{
  "model": "CTC audio transcriber",
  "train_examples": 26041,
  "noise_aug": 0.01,
  "vocab_size": 5132,
  "hidden_act": "relu",
  "depths": [2, 2, 4, 2],
  "learning_rate": 0.002,
  "max_grad_norm": 3.0,
  "max_steps": 13100,
  "batch_size": 64,
  "lr_schedule": "cosine",
  "final_lr_fraction": 0.01
}
Rows from block 3, named by matrix and row number. Rows with one number belong to one channel. Each number is 128 + 32 x the weight over the matrix's rms, rounded and kept within 0 to 255. All counts start at 0. Numbers have three digits each.
# convs0: first width-9 conv (model.blocks.3.convs.0.weight, 112x112x9), inputs 95-111, a 9 kernel for each
# convs1: second width-9 conv (model.blocks.3.convs.1.weight, 112x112x9, transposed), outputs 95-111, a 9 kernel for each
convs0.51:123146135156121139081067145133170157110088077047066104040104103105144161159140115182155177161150121105128182190145149154142153169140134084114116134146151123116106174196169148139140147109044170163146140143177211169113095065127158134133131121144085091132153135118154125091107117034063101081036084030178167153106108147169158139230162115132159096085095096162167154147136171118092134167155102108112119082096108169144144130121144150111124105101078049091138161162145
convs0.52:099058076152129098161119091148160140121130125163187153130129121100117137138134157158189141128133110098124151193172157166136121094111119168154156143103083119134134098058106156117101123151114117074088135157129140131109138152107080082074045078054182155122108110139135130116111116105103117139158143076049038100113084102126191218149155137102104135154170195141149137162155130142125134106107087077094148176125096088093071101120124116110131162137169122098128142111075
convs0.53:149131178169151182141151113092075098125087075130134129076110130145143093100118168116091109135132134144138117092121149109099129156149121156179145091121088088110163118117148145147125106055032102129131131155136076072069144142172131091065025073097128134154145105110129133144165180174132118125150060120122145131098079073083119130113126162139146160182146163132157168134130139075131125183111082104127157127109085099133163161151121079114094136102073099165171125067163
convs0.54:055000031098174157137129156175176150131121132167111054180207187117075110106093095089134160125116153161148131104118130148125135155099077145180147116096130144169167127114131174171137131133131117101086069106165135125114153191206181143121099084088132109096121134141135096096139139116114119108128091072083124138125125136122139117145099071097112150152128088083081103109130152120155164114115140153149120098091103119124145116128106117126128139153171194200176162115097
convs0.55:052070112107146153172140039113137141119109133129130146109115128114108108142130105082101127110126128132138189130137124118115113101101069054084103110107078117159114083123133119119129137172189062050096130136109123143165109104135160165139122146065006061089137120108105147140095144149146145137107102084097092111126134120134162152075084097113128136149178171093095130129136137151118020049104124090114145149113119106088096090112125137178163181187167156136113136142130
convs0.56:108148113150167159147156141177186149132157138104095132139154154117137171119117142188166147145172202160149173183169128097101094114103090171117137142139156151135155129143133158182145123128118115126112098082058067079099110144154140122143174181179126127130166164123095082099148128130100128088143141104137153151123154181147110136153128128128155116118090109098129143122117138127122129142132125121112085061030081076121153113123154178159155134102149212180106089058054
convs0.57:104089088094105127149158151117121132098103152137137155088108133157154160143114095151131164177161119054120095125133137133101065074122143107114088094119134127131137127146147119131139133107111161126122100074090122120159123102069077091084121151147161188162111099095048055084109093101104140148140089129139138143126106083068087129147140127125119113120079070125114106112110122126123101129101111103115141130114087107112112113087120129131134035057120134154201195172175
convs0.58:150126155126149171170141140023041056108141110110094108079113100099125174174149146083111135068092138122092102122130139146125127148122169128139138137204187156142138099088107111087055119140140112105111157138108134110147134133128147129134138119137085062092155161128128135153111106090146153082159151117090101151153141137158112086155136131165138098146171122119122146125142158144128193148134086102123153105129144138155155158156167156151190117116108124111077149138115
convs0.59:097143093145147098129107094186169146121119092132136097225214152110094065063112122153152112103090107074111107101111125169117101109098108175109176146098121152178190144156145109140131141142130103107128120124113151166124150156168163147111140126131192165121154148155162165152106110090079061096134150125138164139102082101141149113114122137129087098109075107161182142119156122151143106127119138143139149129095116125167138158146124108091103109108108127095125172172169
convs0.60:117106115135150145153164159131107078079135177168122112142146211180136074047044046232196178149157180185149109164170163125096105139140095111104134136126154139149164187154149138161152133123130217162137121110097094103071165178137083065085090066065155172124072102107106078063159147129117138164122144164146126106107082070093102074142135105123129150136146137089099152160152130145147128172142119143133128112112118086114159155144112100131161109111127121141152128128162
convs0.61:114129161168112132210137089120154150148152151153127135214190145149139156138164145090137127108113113085096131133128137148144133130110089155169146123112095130135116145124108112064063120114143157071043082107142186172147161143135132140161175156111141128104052090115125138125144135150134080119115124148156167142140181168157125116069126151160154160108103137136123130144122138174161081101112130115114132152152128197185176175153128105114109147145123099058070094119124
convs0.62:201141137121183222209159131134131157152108087072054077093149145132105115156133156135131107107151146125114139176135118133128104110128152166176147132112045073113053131123135134141131158141125157154139125127106156176127213176154110088103116121099138089106114133114101105118153175166178139090134174118098110151147143155173137117099125097110121136139140120169169165124163189171111108164163177153101110157141129232217170155177158149104077064068087107053062120141112
convs0.63:190094047132144155097074126133105072075163157151169199042099103094076100127156141064131171124130114110118111161098106068116124105135139132102116090105122154118102166140128145152106107149130128119123130155150120141160144130084061089133098125185163157127134150158163145121119068111181139062057128140146126101114149152127150171121111122128102116102077098153146113121136141120117123164098114119156136104103124089101094118113180171119115104067084108092101114118134
convs0.64:131095148166153133131149160094125144161120139157153137093113158178174182168120053132109123159109101095078074146156185158117097096098134074117126139147131117056075136146147162195138107106107137127112110128118148125128129147122124162137117116145160159160148154138107100126180124129085138105083128099126141148165139137158139120180163156101093110080053040099135122141135114108105116181186137127125140149139138031060108115107139129076117073069063083134161151143148
convs0.65:140140138145128117157170126081098060070110106082134121140125137159152140123211173116121100127130132129124159102125119117101150146125129137216213215134149157128124121128139159126118161160141197178147113111081121145129117134113130156165155129111086141125161128118130154139132075110130112121150176171131161173117097110116123156163098129136136143170136141147170160143147123119157123113089053119143130090157179137101084136091078078095091080088142166132145148164175
convs0.66:129118100137176111089072119142114100114129107138138145143111098100101106136107077152160172109095126126119084126125120131109103124124116112131126110146174123109122106121126126134151148100071004105157156103105167110058082070086086078074112088058138143102098131149110066104146121124118112106167177136122092030099152166150111092098125135134129123128178146152121118134132105117104124126115135143140082096126118132121140127112131127114139113140142138170202170132121
convs0.67:000055101125168139081081019160127088089096099126102094140161165176125120097064092083102127132093108101094149126140144120116085114130075022110124108099088099095103152108106116152139115099139112096127084082107094059086145140146111136127129031000142137145143160152129110113124105099118148192140075093154117074091130119117151167134142128121119160165186154060088142118127131128116039101078071104136130151135112077143161140099112105122113154142116124125130090075121
convs0.68:156118134180178170133165188050118111083076093118098152083110067087092106164115135089093039085171181178139157118137157181167133109136136124102143156152188193155134083130121147157150128134155104111081127127152089058087125096105135113157221207158122061110164191165122151139113153135082107124133153159164142125137149115115106109071091085082144158150176166141136136148128156160142162103125135136107116127119128138128131141174175160169157130127169200169143128129082
convs0.69:136160144149175182178145059082121152153154147179168139085089081158169097098132142116121142180163126115118163144130181150150129136061016099117141158193144084081115159164148128138164159131115150133087089117092095090057106119098119107111139148091143142173158120120093065118123139070127153152122119087107129126135145132143141123156179147156127131130094094150154089119146118113113077142131155155119102137107102129074112133164136141118124146133112093069122145199196
convs0.70:128133129157195167128130146102077117107085121102102114129137083051086171199177138096101132120141111082126157146131121168189176108096130194149098138161144120151167153140137147102057072098099142139140158138155180191172145141072085114105103137115119105081117132119112073093136114202124071121146116125165172128133170118104135152138111132142119126109120143163158111134154129135133109118098113164144104108120156154139116157194183147095068094126166149092068071101090
convs0.71:136136170175173163144136113036022066087068071102109137081111114113092136129097030123098097070134146153160171114123144140139130118109164113164149151182178189130093090079091090095124155135140133126097126133118113086075093108144161173175152115103084077119164161141126108135140128102065060096124083029203162119126129108128112118110103079102130152171161175143150170175159158159152127092094130109090117125126112165158170183175152167137102143183194142100073070039058
convs0.72:115146124125179141168182115142151156166160135093082095140108150129138157172147150137151072090150163122128173177135159167146131153151154160150180170145133126140165121119133112104055060100118080139152116172111090114174135160160119048088135129133085080111146144162176113132140172179044104107154158133175147123127150121136152131121146149102140157147132158141179156131147112111148142208134155150127163142093132151141137133169139134080101042063117116136157180168150
convs0.73:169133143141145095084087047122142130129146182157105110121150121136140160167145107137123142113126103114089111176160156134117140133108137113095127145162117116066087145141160159139142112119120145142120119127120111135155130127095107129142125119104157153141133121137120088081121119091115094066071092096153144139132127137133124115177131119124111069034042073147122138156153127118111074129138124093104105116153171066071073118136094111111126067080109131152161178202175
convs0.74:147111136136155147086047046107168192154127095087108065108139149142102110142155045126145079084116116125130114115100090122148107144153168170162131117141112121149148132145140146133106112105100176160140140150100097115136168145160139154116038051025177169157141150136112106155152168124117112111150173132126124147129115049082130182109131127095068075119108124154155134128124134121099069108163167142127092131116141169182151133151167150145087151159130119106109147182177
convs0.75:075125140189149156136094080122141149156141148093081047123061037081120115089105095170117120108103131141124092120137132134151146152120102115119133110149143123117121129126149147142174154139149197197162140140173151168189090113083097117144126144148067102129153178150142136140120124144101112142166075071177155130127139156122127140202184190162131121116089099093129147178152136130139116147135172139078065107137115035073088101124125108111121134149140120134142137122138
convs0.76:084109104066089057074122122097135131116142131114064045157148131153138123130111099149133127091092146168119125102105123126122127076095146166157125119127164165148174175153122107131125129067059125092091116100102138072106153156150163177146146153158153146188127094131135096175127093048080066065158099092113107112117118116105092135119119120128135132139108085145167117094085073107132120126103119097109077098120122152154102058064117140115092072072053084092128153122112
convs0.77:115105148120164102101093163111100106114079066104127135127191122059138174130103096109084106129135143136148121124117117128185105041133116139169095084085126083080078162141143122125145118124118161119127114128151156160140141133148105172135119094111108094100148167103079128181130168174108071170157091110135118105086132193131104135097098121157144143136136112136147127072149135148079134154141164154111033097136153111143133086120144087093114128132186200149148102114108
convs0.78:078132124115121118128183147087123152180147151164148156093066091125174141070086100144065074141116107129146145139167128087098148158169152095114129112124144150162145095105155152144161126104112110096133147115101076062072095111123112090070059133180123127154152158146111124129127139088120152180169167147037066095137157153147169142079100106107117159160150158119120105114148142114130147114091145158128157155152188047069086100111118111102079085116120145180180162156054
convs0.79:101148125131127164200164124109130137126142133150133130116101102069079089135137153094099088156161124103107168122108108139140129102110100122129110161134070087149168163160140110125104098139168216166108133169150106162178143157117117114105119156191074100100122154161158152144161192127068115100111103110166130114120102090117102120110140107109165156108122145130101148148136137166163127114167128105082148135130107161139155165177171162090121050057096116115066042120108
convs0.80:193183172139170155151117102121143141134114105125166167192162133088067155175151075151115074068088120142132099122102113112126125158160187206187131102125132145124122084102140163120102109098104167126114098090030031078101232211132051038060116124133136113085090104087118105121179157095159140150117111164085092132151114084123149139069074108161146124096139157166157145097122132119126093097150159136125102107060055191174135080111099081093109100087101130141109102125141
convs0.81:128158162170168145124128154124121101121132123104120106181163090062099166165135140114107112091094108121148176154146168172186150121122147185150137115107121138133164157117097122145123098113099138096100109122105150184154124118122088108110112122132154155147108091119117088144148146110098129114108096081183105041058089131166189202095098131134111094093087132133139125093097122134161172070067074124136118103068088047084091083074145173131136114114136159161167193144109
convs0.82:112140115173173174152134139034064122144116110117121103082120132093131147130144134081119155157146171166113073139094102120082089122120132163128110155204213147135129154147123120102114136145133168161145114082110112134132135164124148160139134099140132087081129130142134160166121103116099133127146197159190132114089063088127127069137102140164147112121159102122164133140163180165120152121150149138093085087111147091087110111159168149170188138159175159149128132121061
convs0.83:105132119147168141117083074139132121128113104164170159232197170126096123154151148118121120136158159184150103131091104138173149063044054102108122160153148132087081152189155120121141145131139074123109072083129150129119104102099123138154137111122167132145155117117102051043118126094084094121147137149106133099088147124103095115128140138111148148142143107079090091110132121110127114093104136124079082139158141088137130121122112097092098119138109082102120100101050
convs0.84:137159150127153133124110103072128136114137132133161097178170135058117140137132168118120126146161136101135128051000079147126111132141131120080102159121122131161136093137104103154146094075041042052065108080048054102140069100092114135130120118145132113088139143119123124119151175117164154140116084038164095100116115125125062065102120122158160142121141165117131143115138131136137110077098126096153178124130103155110077081097108155135120177138071126104114130141177
convs0.85:103118091125134144131158130122088116162164136114140166218167111140157193152090059109138161161156142126157176086099091074150145174142126156145131125113083128120117170149124124157154173183167125136118114113130147153168102093119124144151129148165086137138076092100137166086052092155133116086115127153117123064084114146168161183127101126132111074089092116173160146133121141126111114118065121121154174140088077129169144130134107116051074084122125106090113138127162
convs0.86:097157165153140173167113126159121080052053097073071076120126047079123121127139145074086133134113102093133139165122127145165162107115098179213151151181105124177162148138117129121129124114132121118102117123104119161121133184159171152125131133135155114146126072086069096150225177162160145069072096149147174144142150161172169179160149137151156127125132135085187159154141121154149153180175129115145148115087104067137184199227183142130136134114111129155080082110117
convs0.87:080116154144147135134119147176163142142125091069104117167230209156157151119095107156187158123137163123097090152156163141132132138106123111134122124165141109107161190142119131124120119110097204173167138129120107112109166166169187181159109086089188153127143127096064066086178086078135107114121100151129142162135113116139152129106090085122079070089090083132154146143151132105091117162165150151149137136105077154144114105144130113101089088086128157152131109125179
convs0.88:164154190181108110141147180142137115103142145101114148098133097123121147143118064187131097088075104098127097086073088088141101118191197124120134110132100129122109154139108104125131109112143128100130156142086106135175114116129144115132149144147136142145121083078091129137092094109162140122067054105126152152155117101101127186127124111133131127128162164160142137139124120161126115082115123147133130119105105173166138164133131145094032080141171146127121109122120
convs0.89:122123141118105137175184137142144178161124137102101159186156156164160132127085057030104148166133138120143123095066052094150161171151124118107070109133157110111091112112091105121127127140125135142112175201159141144120159163183155156134170150124088120116108133101106100110099133135126123133101151077176161131133170162138121105088057090147169169172165156109125144124101141168141112060075113132128150130148148162152120110122119086053068129064039051119135138135174
convs0.90:154181168146199208170113091146159140154125106136178183124112128110121133136152168165178147128119103100049021152147139145170175151153169161163162133076065056090144089109086078080108140112084097106126145116107113108096136119134137121118118141162150153153154141120132134133167187152116105132135156139097129135099116159131088076099095119136125144151153140141130120118129136147140135103089117141139121158156105149186211168114117101065086197174147140122123106092094
convs0.91:121097138117153146139141188166116120101098145184167126175148126163143133146118096155109087134142133133081080149154157129130141097101137121157127142172136085102172109138154086088136133104086117131133114119080074107112149143161169168127098074091155164175148144160140123117128173150097158191154170129121117107106151133113070038124151111073071135136140103118091105156167109108110130099140146109044105139150122039065047088118113084057157084131126117127125135150163
convs0.92:045052075106117115126077106120135149105097062106154189126152142130146141146144130079104103113130158156127138131154173170151125074083128078115119112107112136156153140151151137149139139120115101107082085092122129134129084095123114110080069083080108100132181172116117127144071118143134121138166153101080089123132137135086068082058101089083137143127141117097106102121132137148098097072114118097088080123141118168154121125151151148168169190180185201191160151138102
convs0.93:160127137122123101122124146135158187150123096103148161065076139194189132071083106144155170144114097096160148132120123139095088056116173123102162164132117101096112121156181146157139127077057139116105069078129160133150145108109096098079056072096156121092090117148143091081153138103073158166106131128098136164140133108080084130070128116091083122115147139135114100099108085103121118026109149139118134150142118166133099102139118125124122129121084123157175136130119
convs0.94:109132159160151097114121142173158152137129106114147134202209156107116133132101094182183132155194180130136128126137155168145085041009069097116123168179160141088150168153144134099079099109093130143118104082089079090118178207166164175170154116076131135129141164152122096088189193174107057095163154130152146150133136139155141129136155127108123120143121144154134119132159113104102137062102122136118133150145124145160136142167150124091109153119104106114140161157139
convs1.51:114101107112147161187150106107105122137168143100126177141122104169165170188171149079091157123141152176183146142130133120129120071041061178173187184133134135145168167184174168151143151163164130151111134169142160188177136148131117146175137135189101107097069083102138125108145117082121130159179158127126113141142143119115125128233204146078117131131108115159131116135088077102144171088084109103087133186155142100108119129138133127160158117113107107126122133143150
convs1.52:139145161161168184141131106133121102136165157145142154122145129096114155155145109147163177170153150132111102119115145130113109117129130156126130140135094086117109113127156129143149155183173154136129139100118165143138070092122128130113102144151062078093096103085106101115102173145134103076084126148041089090079084112122119110116120115104127115123120095116177171117144148146187183150148130124111122108086109129112102121142122125082063114126140141145170148131138
convs1.53:214156142115102130151173145081077085130156126087076129104092103103121150132122123076122163053077174184121123146128137090071090100093158086096101131144117150166179171107141153156139117109137075085097123146120106058059169199165134163155129114089191127154175124111115102113043106111111126138127077130176184170199233187171169175113101106138161108109160157145161156111098164180103086102092078133114119160172218178184170156109085120145161128109090108141126121086072
convs1.54:092099139115126162166137126204206134117129150140122090120187209181167139145157148054122104149127119129105117181192170159147159152159110091097132141137100089119126070109137142124113073078109143174184124125115107100119081094119108095143191206211112093103131110122135136117194185142107080145161157140097113123112104105114138160080105112130178156150172168133148153142090126151110124195187173168180159128096113076108131137131098095108099099096121183154151136103088
convs1.55:084047077102136135132112116162183166153161148155194184137127122107101107103104119129092126137123118110110152146132117120117128139128119162142123116116127144125110124114107117131144156155174135136134130130125139173222096140156119098111135176180144151125107110118127139158131181147134123127133119129068050066095105123128133117104096098093102121092065053113146135132105124150183178144132129134140128124108076075078094099104117112098124153130133141151147121095097
convs1.56:139144157159112111114107161143141160189194184133092072143160164135110110086086075120187197198138115123131107150123105096143158159149101193158109087103091112112127143138142144103119115120133082107108111143129079073109180163145112110159185199156138098057059113124092090097157106066106150197152091076127112121124117124132131158085116112137159190186200200194181167149100086119128106089101125157205162123103118055042059073112099104168190099139155158198178168156155
convs1.57:118119134158131115106122143198160127121124129110094061152133117128126137129117095139118133187161108101125126081060084123145164177173192082099117115154194198124119161149112124103111126086075128099077103131119090078055196181132067079099150142085122101109112107115132168154147137142107105175183181162169183171159129118127131174092102142174176195187174167180197151112084063082069057141137179154137108116139156115102112139141162174197197045063087140139119083106116
convs1.58:147137136113122154172185222128159123121134149107099147126099101048048132131133178224171152137132144089111167049113206175133116107133131142138168188187197153127105123140124097093155170159128170146131121130139153123114111096078107122117187139109063101108101084077078084079112144141161139115130163113089105125147141129105081062165159151105109101094070123129076081097116117125117138124142159174169123093049046116119105105134161195173137138128144157146152150103128
convs1.59:153130108109113096070061130177181206203165185161131117129145144148117113168165118078099175215176202170163161165139126124148131107140125101125121141121140143145166103066111125139126137107112111108140131167183142122146119109089099132135141117107115131122093093105117110093168170165138122100101103107105097101122120115135102098192159118149119120093063107086097129135141073079090059154173134148170150126135133119103118168151133141137135078135145089092120143133144
convs1.60:075066061073089125135146159220169138114118113121103110121120112106101129140157111125101150198140143144164169120140114160181137109073077072092150149159168168157191148166167171200185140094110110104093094144163189177171110137164165120101106147154129154150151115101137142168154122128134159158163170154173179187201192157108135145132131123136151145130183215141133153130100090065061047134115110147121136159175234058074100143146132136123144084087094112119130174184160
convs1.61:105103132161159102100096134120065060079114127147168146112091085114123117086074134115092133138071091082081128138157166137129147132126112123124117131116109090078074123122120147154151161133100104108110114089148128107134131118143168189164132118125143138111107121128123131160172200159109194167151152162058073117136126134143141137092101117127138133121085086085131159139160171081108173159160157128114088130171135030063117145131128121123133129117134140078087102119138
convs1.62:130140159129102129144155150052033046058077067067097131080047089128101100145153118117084060088108102096099159189155114119126137128108104105130144125135132133126130079099102084110119150139114082103115142130135127134167125126101143139129161190161111147128102091114121114123165146117118143122171177163125147132132147160160144115162147113119162204148099087086094117115116110133133155182155120086077119148136103064107109126103112143126113098144121052065101075091112
convs1.63:208222166112099117104174119139146143145144174177120076201121139135173146139109103132109120179155123108129112127158116087067071126171155059106127129109125129170207169192173133079064071101122179160134122161127060069103169155126116062080150187173146120120141136142136134146130141099121141138177204121129120115132154144111111136087091089106093118125155140149146167141078062086088132126128140196167136096120154154159178152218190067128139119123156124137131119066062
convs1.64:112134124108076085108126112149111136122160169155120088112088114128135159145137142113130147201217152165165167133086096094100132129128126170167127118156167144122116188169117121131136126078068130116130150140180210167139173144153138092060099095066098125078100162164149142123120101127133169157157142154155126126113131138121116140136127151159166163161115092173149158119094119088097133085069062097146149166175162103093083126166151178184158086101117088090076068118113
convs1.65:159164175180140108154152118091144161167107122179157093181151142132119154208207237208156153145200161100078189071128130149140131158178149106105131166166127095082096115118131094099148171123109109153164169145158166153183146116131110114157125115085059077061041065049076048104097127124183105087129189192156136137125126139134109083184198161130121120133085073179197160133146119076123166176165156121107114143191127175173144161184161140143127126162145133137130132137146
convs1.66:142215185188137098070123129118159140108076101120106101137147183188148118141110082121139081136138180108096108132088120144168147182182193159134084065104098097120125139108121142139143152151115153157093096114083081102143110078126160181159176141124146116101101102112136099102157153182222138059050145118128089110137136108115112101066072081114135171122101132167134127188199159107124122125116138098082092159208147106127150145153115129137102076127161179153156167137117
convs1.67:077095150143112123106084087243215111091112127121152147109121127124140157130141139097094122167133102108106112181185175145127139142117135113151145097104119120127102104140150118126150140140144138148153125134154183190147069119087115133121143147173066098107125159171129130123191244153094096127133111131088124125144159150127109065156147112116130151111141120083101106111076129195146141150131113107132114097063052096111129130164165121084080175112093143158117080053079
convs1.68:123117103146166132149168138116140140111113118161178180148098069056082103120153162130128114121121133132091116107139130140141131129105112156155152149132117154155129154142137123114125132154142163165105057056096125153226081114116110093104128140138122131095074090144112137110124121116112125143135137136109122120129138152164145102103116107141144098164166167145112104098074105098103128147124119125115136083056061138154123121145144159154112139129143130126132119130139
convs1.69:082105091084139154164158156135115119097123133052049093142154158141120099112150124139138139123088099060046119075085104138152146107045066112158155136139130166148132125177159171143137108065059074072101109162172149113152145167160105098137145107122095091122161146148124107066133133118082093123156161154162119090100090090081070058102154137143132151163133137173131100104125120069076085145097057126144124144161124084114152181138095154107165111104140101126119107149153
convs1.70:100117105116144137144137090134098144125119100100095091123100084084111156171142147126121115069057093140137158134168192179166123105117129127106128142161144122114120145130129139124103132162185121140152097113185149115156081088110147149137142138113080060080141147122123089100105106150166176155095081085115104106139171144115111130146114093134111069062064072104149140123124130133147156114149119132124108068096086155151124115108159120125128137153114086082091103142148
convs1.71:102128151141167155138138156085111106114096119163201176142113067070090136133132125152128137143116113105084110102129143125124115108142159189170161183179174163135127138146143134139131163171178209166104083090090111137191098173144100083065092127102131130091069101120107139181147136129128106108088124156059093117132147158155146103147113122147153163150112085166116115111078106132115132089140165150144125082087077094137161144143125109121143165128103125131105115156176
convs1.72:140159127122171177119090092145121113100097131143107108127160163130104140165135095152149139129064115108107131156170214132106068093105130113086075116131110122139134157159132153131116133108132130156128135101137132074132167137184165132174193171136086063062097098127120102107111108129129118163150139122141109100095105137136149136162123082138171116109106139132164124135083122167148068129155162088131144102123110157183171155150147145122138140149101129156148123149197
convs1.73:076100113100081106136141155164164120096126148162139117135129110089092132146135137193178135162193178173123116133122099088106098100089122172160136111113118131131165178170162119124137120087056142145124118134174166140106132146169182149112114167230083102115103115118113093091088121137158161122085075150137151143154153139102082112126133133153164126125148137182203182181145089093131167154089079113135155158163122107081092087144168169129126097104110123129155148084129
convs1.74:130122143127077080101090111109090139141121144111104084137138129114077098146153104136123137137147099092105167132144137173187123123124150087123129137146157158146139082137119128139128137130117123147152134139128125054075124173122103144158166128085200180124115123116076133151139126154186143095096068036095093092150150163143129114211198172145154130118089101106095104116161136138113100128098134187129127132157167074079082138133133136149130082108135103097083065074065
convs1.75:128147155131139167197188170101137162117095117149142129145137108142137124157182186173128134145154148131128129111139136126114109123145137231222206166166154134111107095108135140116110132124139139168139127158158118117127177122097126129139163144150096097148112111090119141147150153165134118116130139151114112117102100075070051070227175158149148124108098087119093084124142154102097137091131146146165128111135104158139158124122136156123073098063107108132117076091134
convs1.76:119077087075083105126141128158167193171109085142116078122123139179185186178188200104140141171147109118139168111116124151169192149116099102115115100121114099089091062090127166158146140125120129155169183150124128128116122125147159138161154075086090073062079096137169180141171177152111128177189118085154146156128098073061048095157129148133125123111122088095126085093134143122089098128142147144138145139165122092093129130168173136148152138129117124120108094146167
convs1.77:062151158124085149168163111122101136150162125128132159138141148159124116140169155177153137118140157196186094138109099145150092095115140093142114059077142150130120101153143131131138128109072130111179158114145099129178111161154144139106139175180163155102047107122122117102151166080068109022107128148088086095125106121122124111116136119084095109109150103132155139164178131150157176093118166183149111134136168145151179203158195130108087092107102088130135136138072
convs1.78:118093092139142123093114125108117137118105108165181146083108130125128143104067079097136189175136152150180111118121115134118100043020064151132085096120110124163151158159128146116101106085122096128158213176135151207214117175136129165200180083077120119100105109108110102121114102110136170221175054080084077080132152153111063074097072120145130123137124094177174138128155170184129112141119137157137134116113147112124133140138137162215190139129129134134121118127129
convs1.79:128227164148137125130121134072089112118117103131154131093101124123110123119126127113135096076101131167153142092108130115098071099098123143155150116132153142129149078062124196142103086078055077118122093148203164137127090111145179189164137084085163139089064098110076079091161150129116144133180174150110116131166165136125124108164140082076127119119106128038070107130114104119110126141139165134114133124109097098137147155168124094130135159164147112101100155163144
convs1.80:187164162131104093141165164037130137144146132128165159125089134166105062096163155095064112136159111097163168155200140112101126124098083120118131108095117125098083122131118162124066084150158092101119107130147134143096111088091146152145110116111213186164197212186147121107163174108077094179160128094207231220190178149146161179155156157120120128109115104109149173112117111078111114106084096087105095120170201116146160127123141169143124088099146148153121085088149
convs1.81:154137126131123102110161177134145158142141166185149109158173176141147174172186150149167201214215229199184139140133136124142145182146117172121140109120132121088085146115125116141163155173179161149163158139132123116105111088123163166150118114133086073074100103103090057086125165190201153109116097071110132150157151138111089104152156122105127107124122120131146121129116133165148105093128170148137140106098069083090101089128158132121117079052096144180207155125138
convs1.82:070094173218190165152132115125126143137150123148186174151159175175155115123156136133150119110107107101101145193152109123123188204196151117134180158129111077070076097109133125131142164156131157175209172143119115113149122145177122119137149160156134141118067088097120119101108053109113076050111135104119127116101090098110153108124151138142128104079056043164131143158136122117119131150153153149136093123160156073142106085104112100119139078088113106098078075104138
convs1.83:154157158147134121115109145152116062071124180175156179191176155141118082097115100087096105151182178168144100143135110079126134113150166113146164133098076108165158143132152172158133139135100169145104116165185142136157106123155137091110115113127111121101119165179160137132147147140129132130123138153101110149156128130125102072130123133109097093108126137156140117099133136126102098133126158184158145114124135074102118132118098092087080039069059068085112131163131
convs1.84:169153131133147139130142100071097075116149148115124153128140116100100133148132101112094064129143146149112107156165150169154082076082107093105102113121157126116139165172142114092121116149152143129181193116048045050036119111117102112089088091145125136143142130124115096130106057089150170148093070067104122133147139120130169166114112089118147131132159168158127077139102122155112124006016118142174172150116100132172166149129082118122121190174116118186182126109137
convs1.85:201135124159167161150124062147131115108111130144134139108105104089091103129140161121100115133141149155180195145130133089039069090095093077081123119105108144150086037080098131160102070065073188146137094079100189172145127126144158122094062044101144114103102119125104090113086138190164135157175140139066120138155143125101099114203213180156135130088080101094113141171119119083100084163158175169129128124129156109118159135133140118106130098114112091124158152127126
convs1.86:112094120126113123177171139085098105129177166130123117118114111100096147186166188077148150104114130150179149145160190199168167144136112116124090099127125114083049125064100103113074112106142104083113138189213236182132124104156159171176119073111058091117149176158145115063164207140111166141112131146097118128128129082077087151146144160117139139095099151119115164181138146118146117175177149116101103146136166074104070069127135132128131118117055026069116159172166
convs1.87:095099116120142126144154186130170172136123165110090120171141104068062081111098064141132145129110165161164175101101087120089096088080071118138128158203162143201236155115092129156151148088037133121099133136125133108124188159149155144126109071067163160181179143098110126146139099108161146113062079120181170155151130120142148143137133125151142168147153167106112112103131062071071045110104129147140158165183205129101096101104126147170148095108135129158147155132106
convs1.88:145105124169165117137092051155162109129126131127116100169135125147149148068065077122158167172180124089106117115097057033071128177243255104072076100128135171159163121146124130136067055113102111106065107148131109120131163181169112103100061153220102084101095090073085108155203167144096080126138160204148154152143133129112112090120127119121131148157148183104132149146128130126124092175182168131140168134154127159164150150178141124119114075064024075131165143082057
convs1.89:194112111143093155170110093148177160136150138133152144125170182157089070094094083191194184191159126125103086143121122123136131132129117096098068073104166211180185163191173175125120158165174131145165137152151124104139168166162137078110141165143065073102149153102093108100112107109097138133147152102171136120103082088117141148085101130101116118112104104116173162094113099109136125122137175158126095102104122129124129106103117143116141049114169167162156130111100
convs1.90:076092140176152142161158147047057041064109150132122175102098124134120125131130144115111097070081110108117113095100126149162121078072093111129142136124127145142136186172126129112073063028054159146135152178180171169150144129101098105123106089098091114100105086096097087104128167144093118114116161165145138144125134123126151140092082098124123141172124126117136130103086111149168122041090110111138151140129107055081086110124149147145137137107074074054084090089080
convs1.91:174144149172149122125084068186154136133152138142119110144126098084091089094125132126148154134098127184170126122128147143149114089137169150134124127136158152152219174154126131113116097108110093107140130098118166155123119163125115119120089073028147148144145150133115110117118107112137133145125128133152126110101133151116157169115091118128126123140150143125125113107100125101076094092112099107150166132177231117096103126165148142161191091111140164112085109136120
convs1.92:077109098110136175164126104156128120101108108156186172095108108105107111132142132105115112112115115116127132070074136167152138136153132217198147123113131127077056129117117117128127143124109149166160173151138161150137062128149115102106118152169072108112101112122120119130108129127149141152164153141074066097125136136124130131091062083146168162127116081111097120127157158189201211170140157152118099087085075106097105114121117094085102094093083103119110107110113
convs1.93:128124114155170157131147165190119114108101071075082129130105096099092122137130117080114141132119101138101072117136184190164114131127090098116111117120147122106124144174142115095089113118122142088075107101106130164120121091064061091120140156136126119119131136155146156181127102123093106130162144150145125104062069102111107110102123139129141156160166134128144147143133148198146088147156123128134141133105109161159124067053097123131139161159172169152126090069080
convs1.94:133147136113098096142138120106083096128136145136111107111105091068088140152130097156117082076084111123139128107121110133136110123140152132144133116130127099147177167154103106125105110129126082136141102090104153114078120141139145152094072138166160113113138164180138153142110110163157112104116135141128123123122143125121109102131143137134142130121108120133097100092112122102083081104091114155174171138098103152130115134163183174138162172154142133124117135150098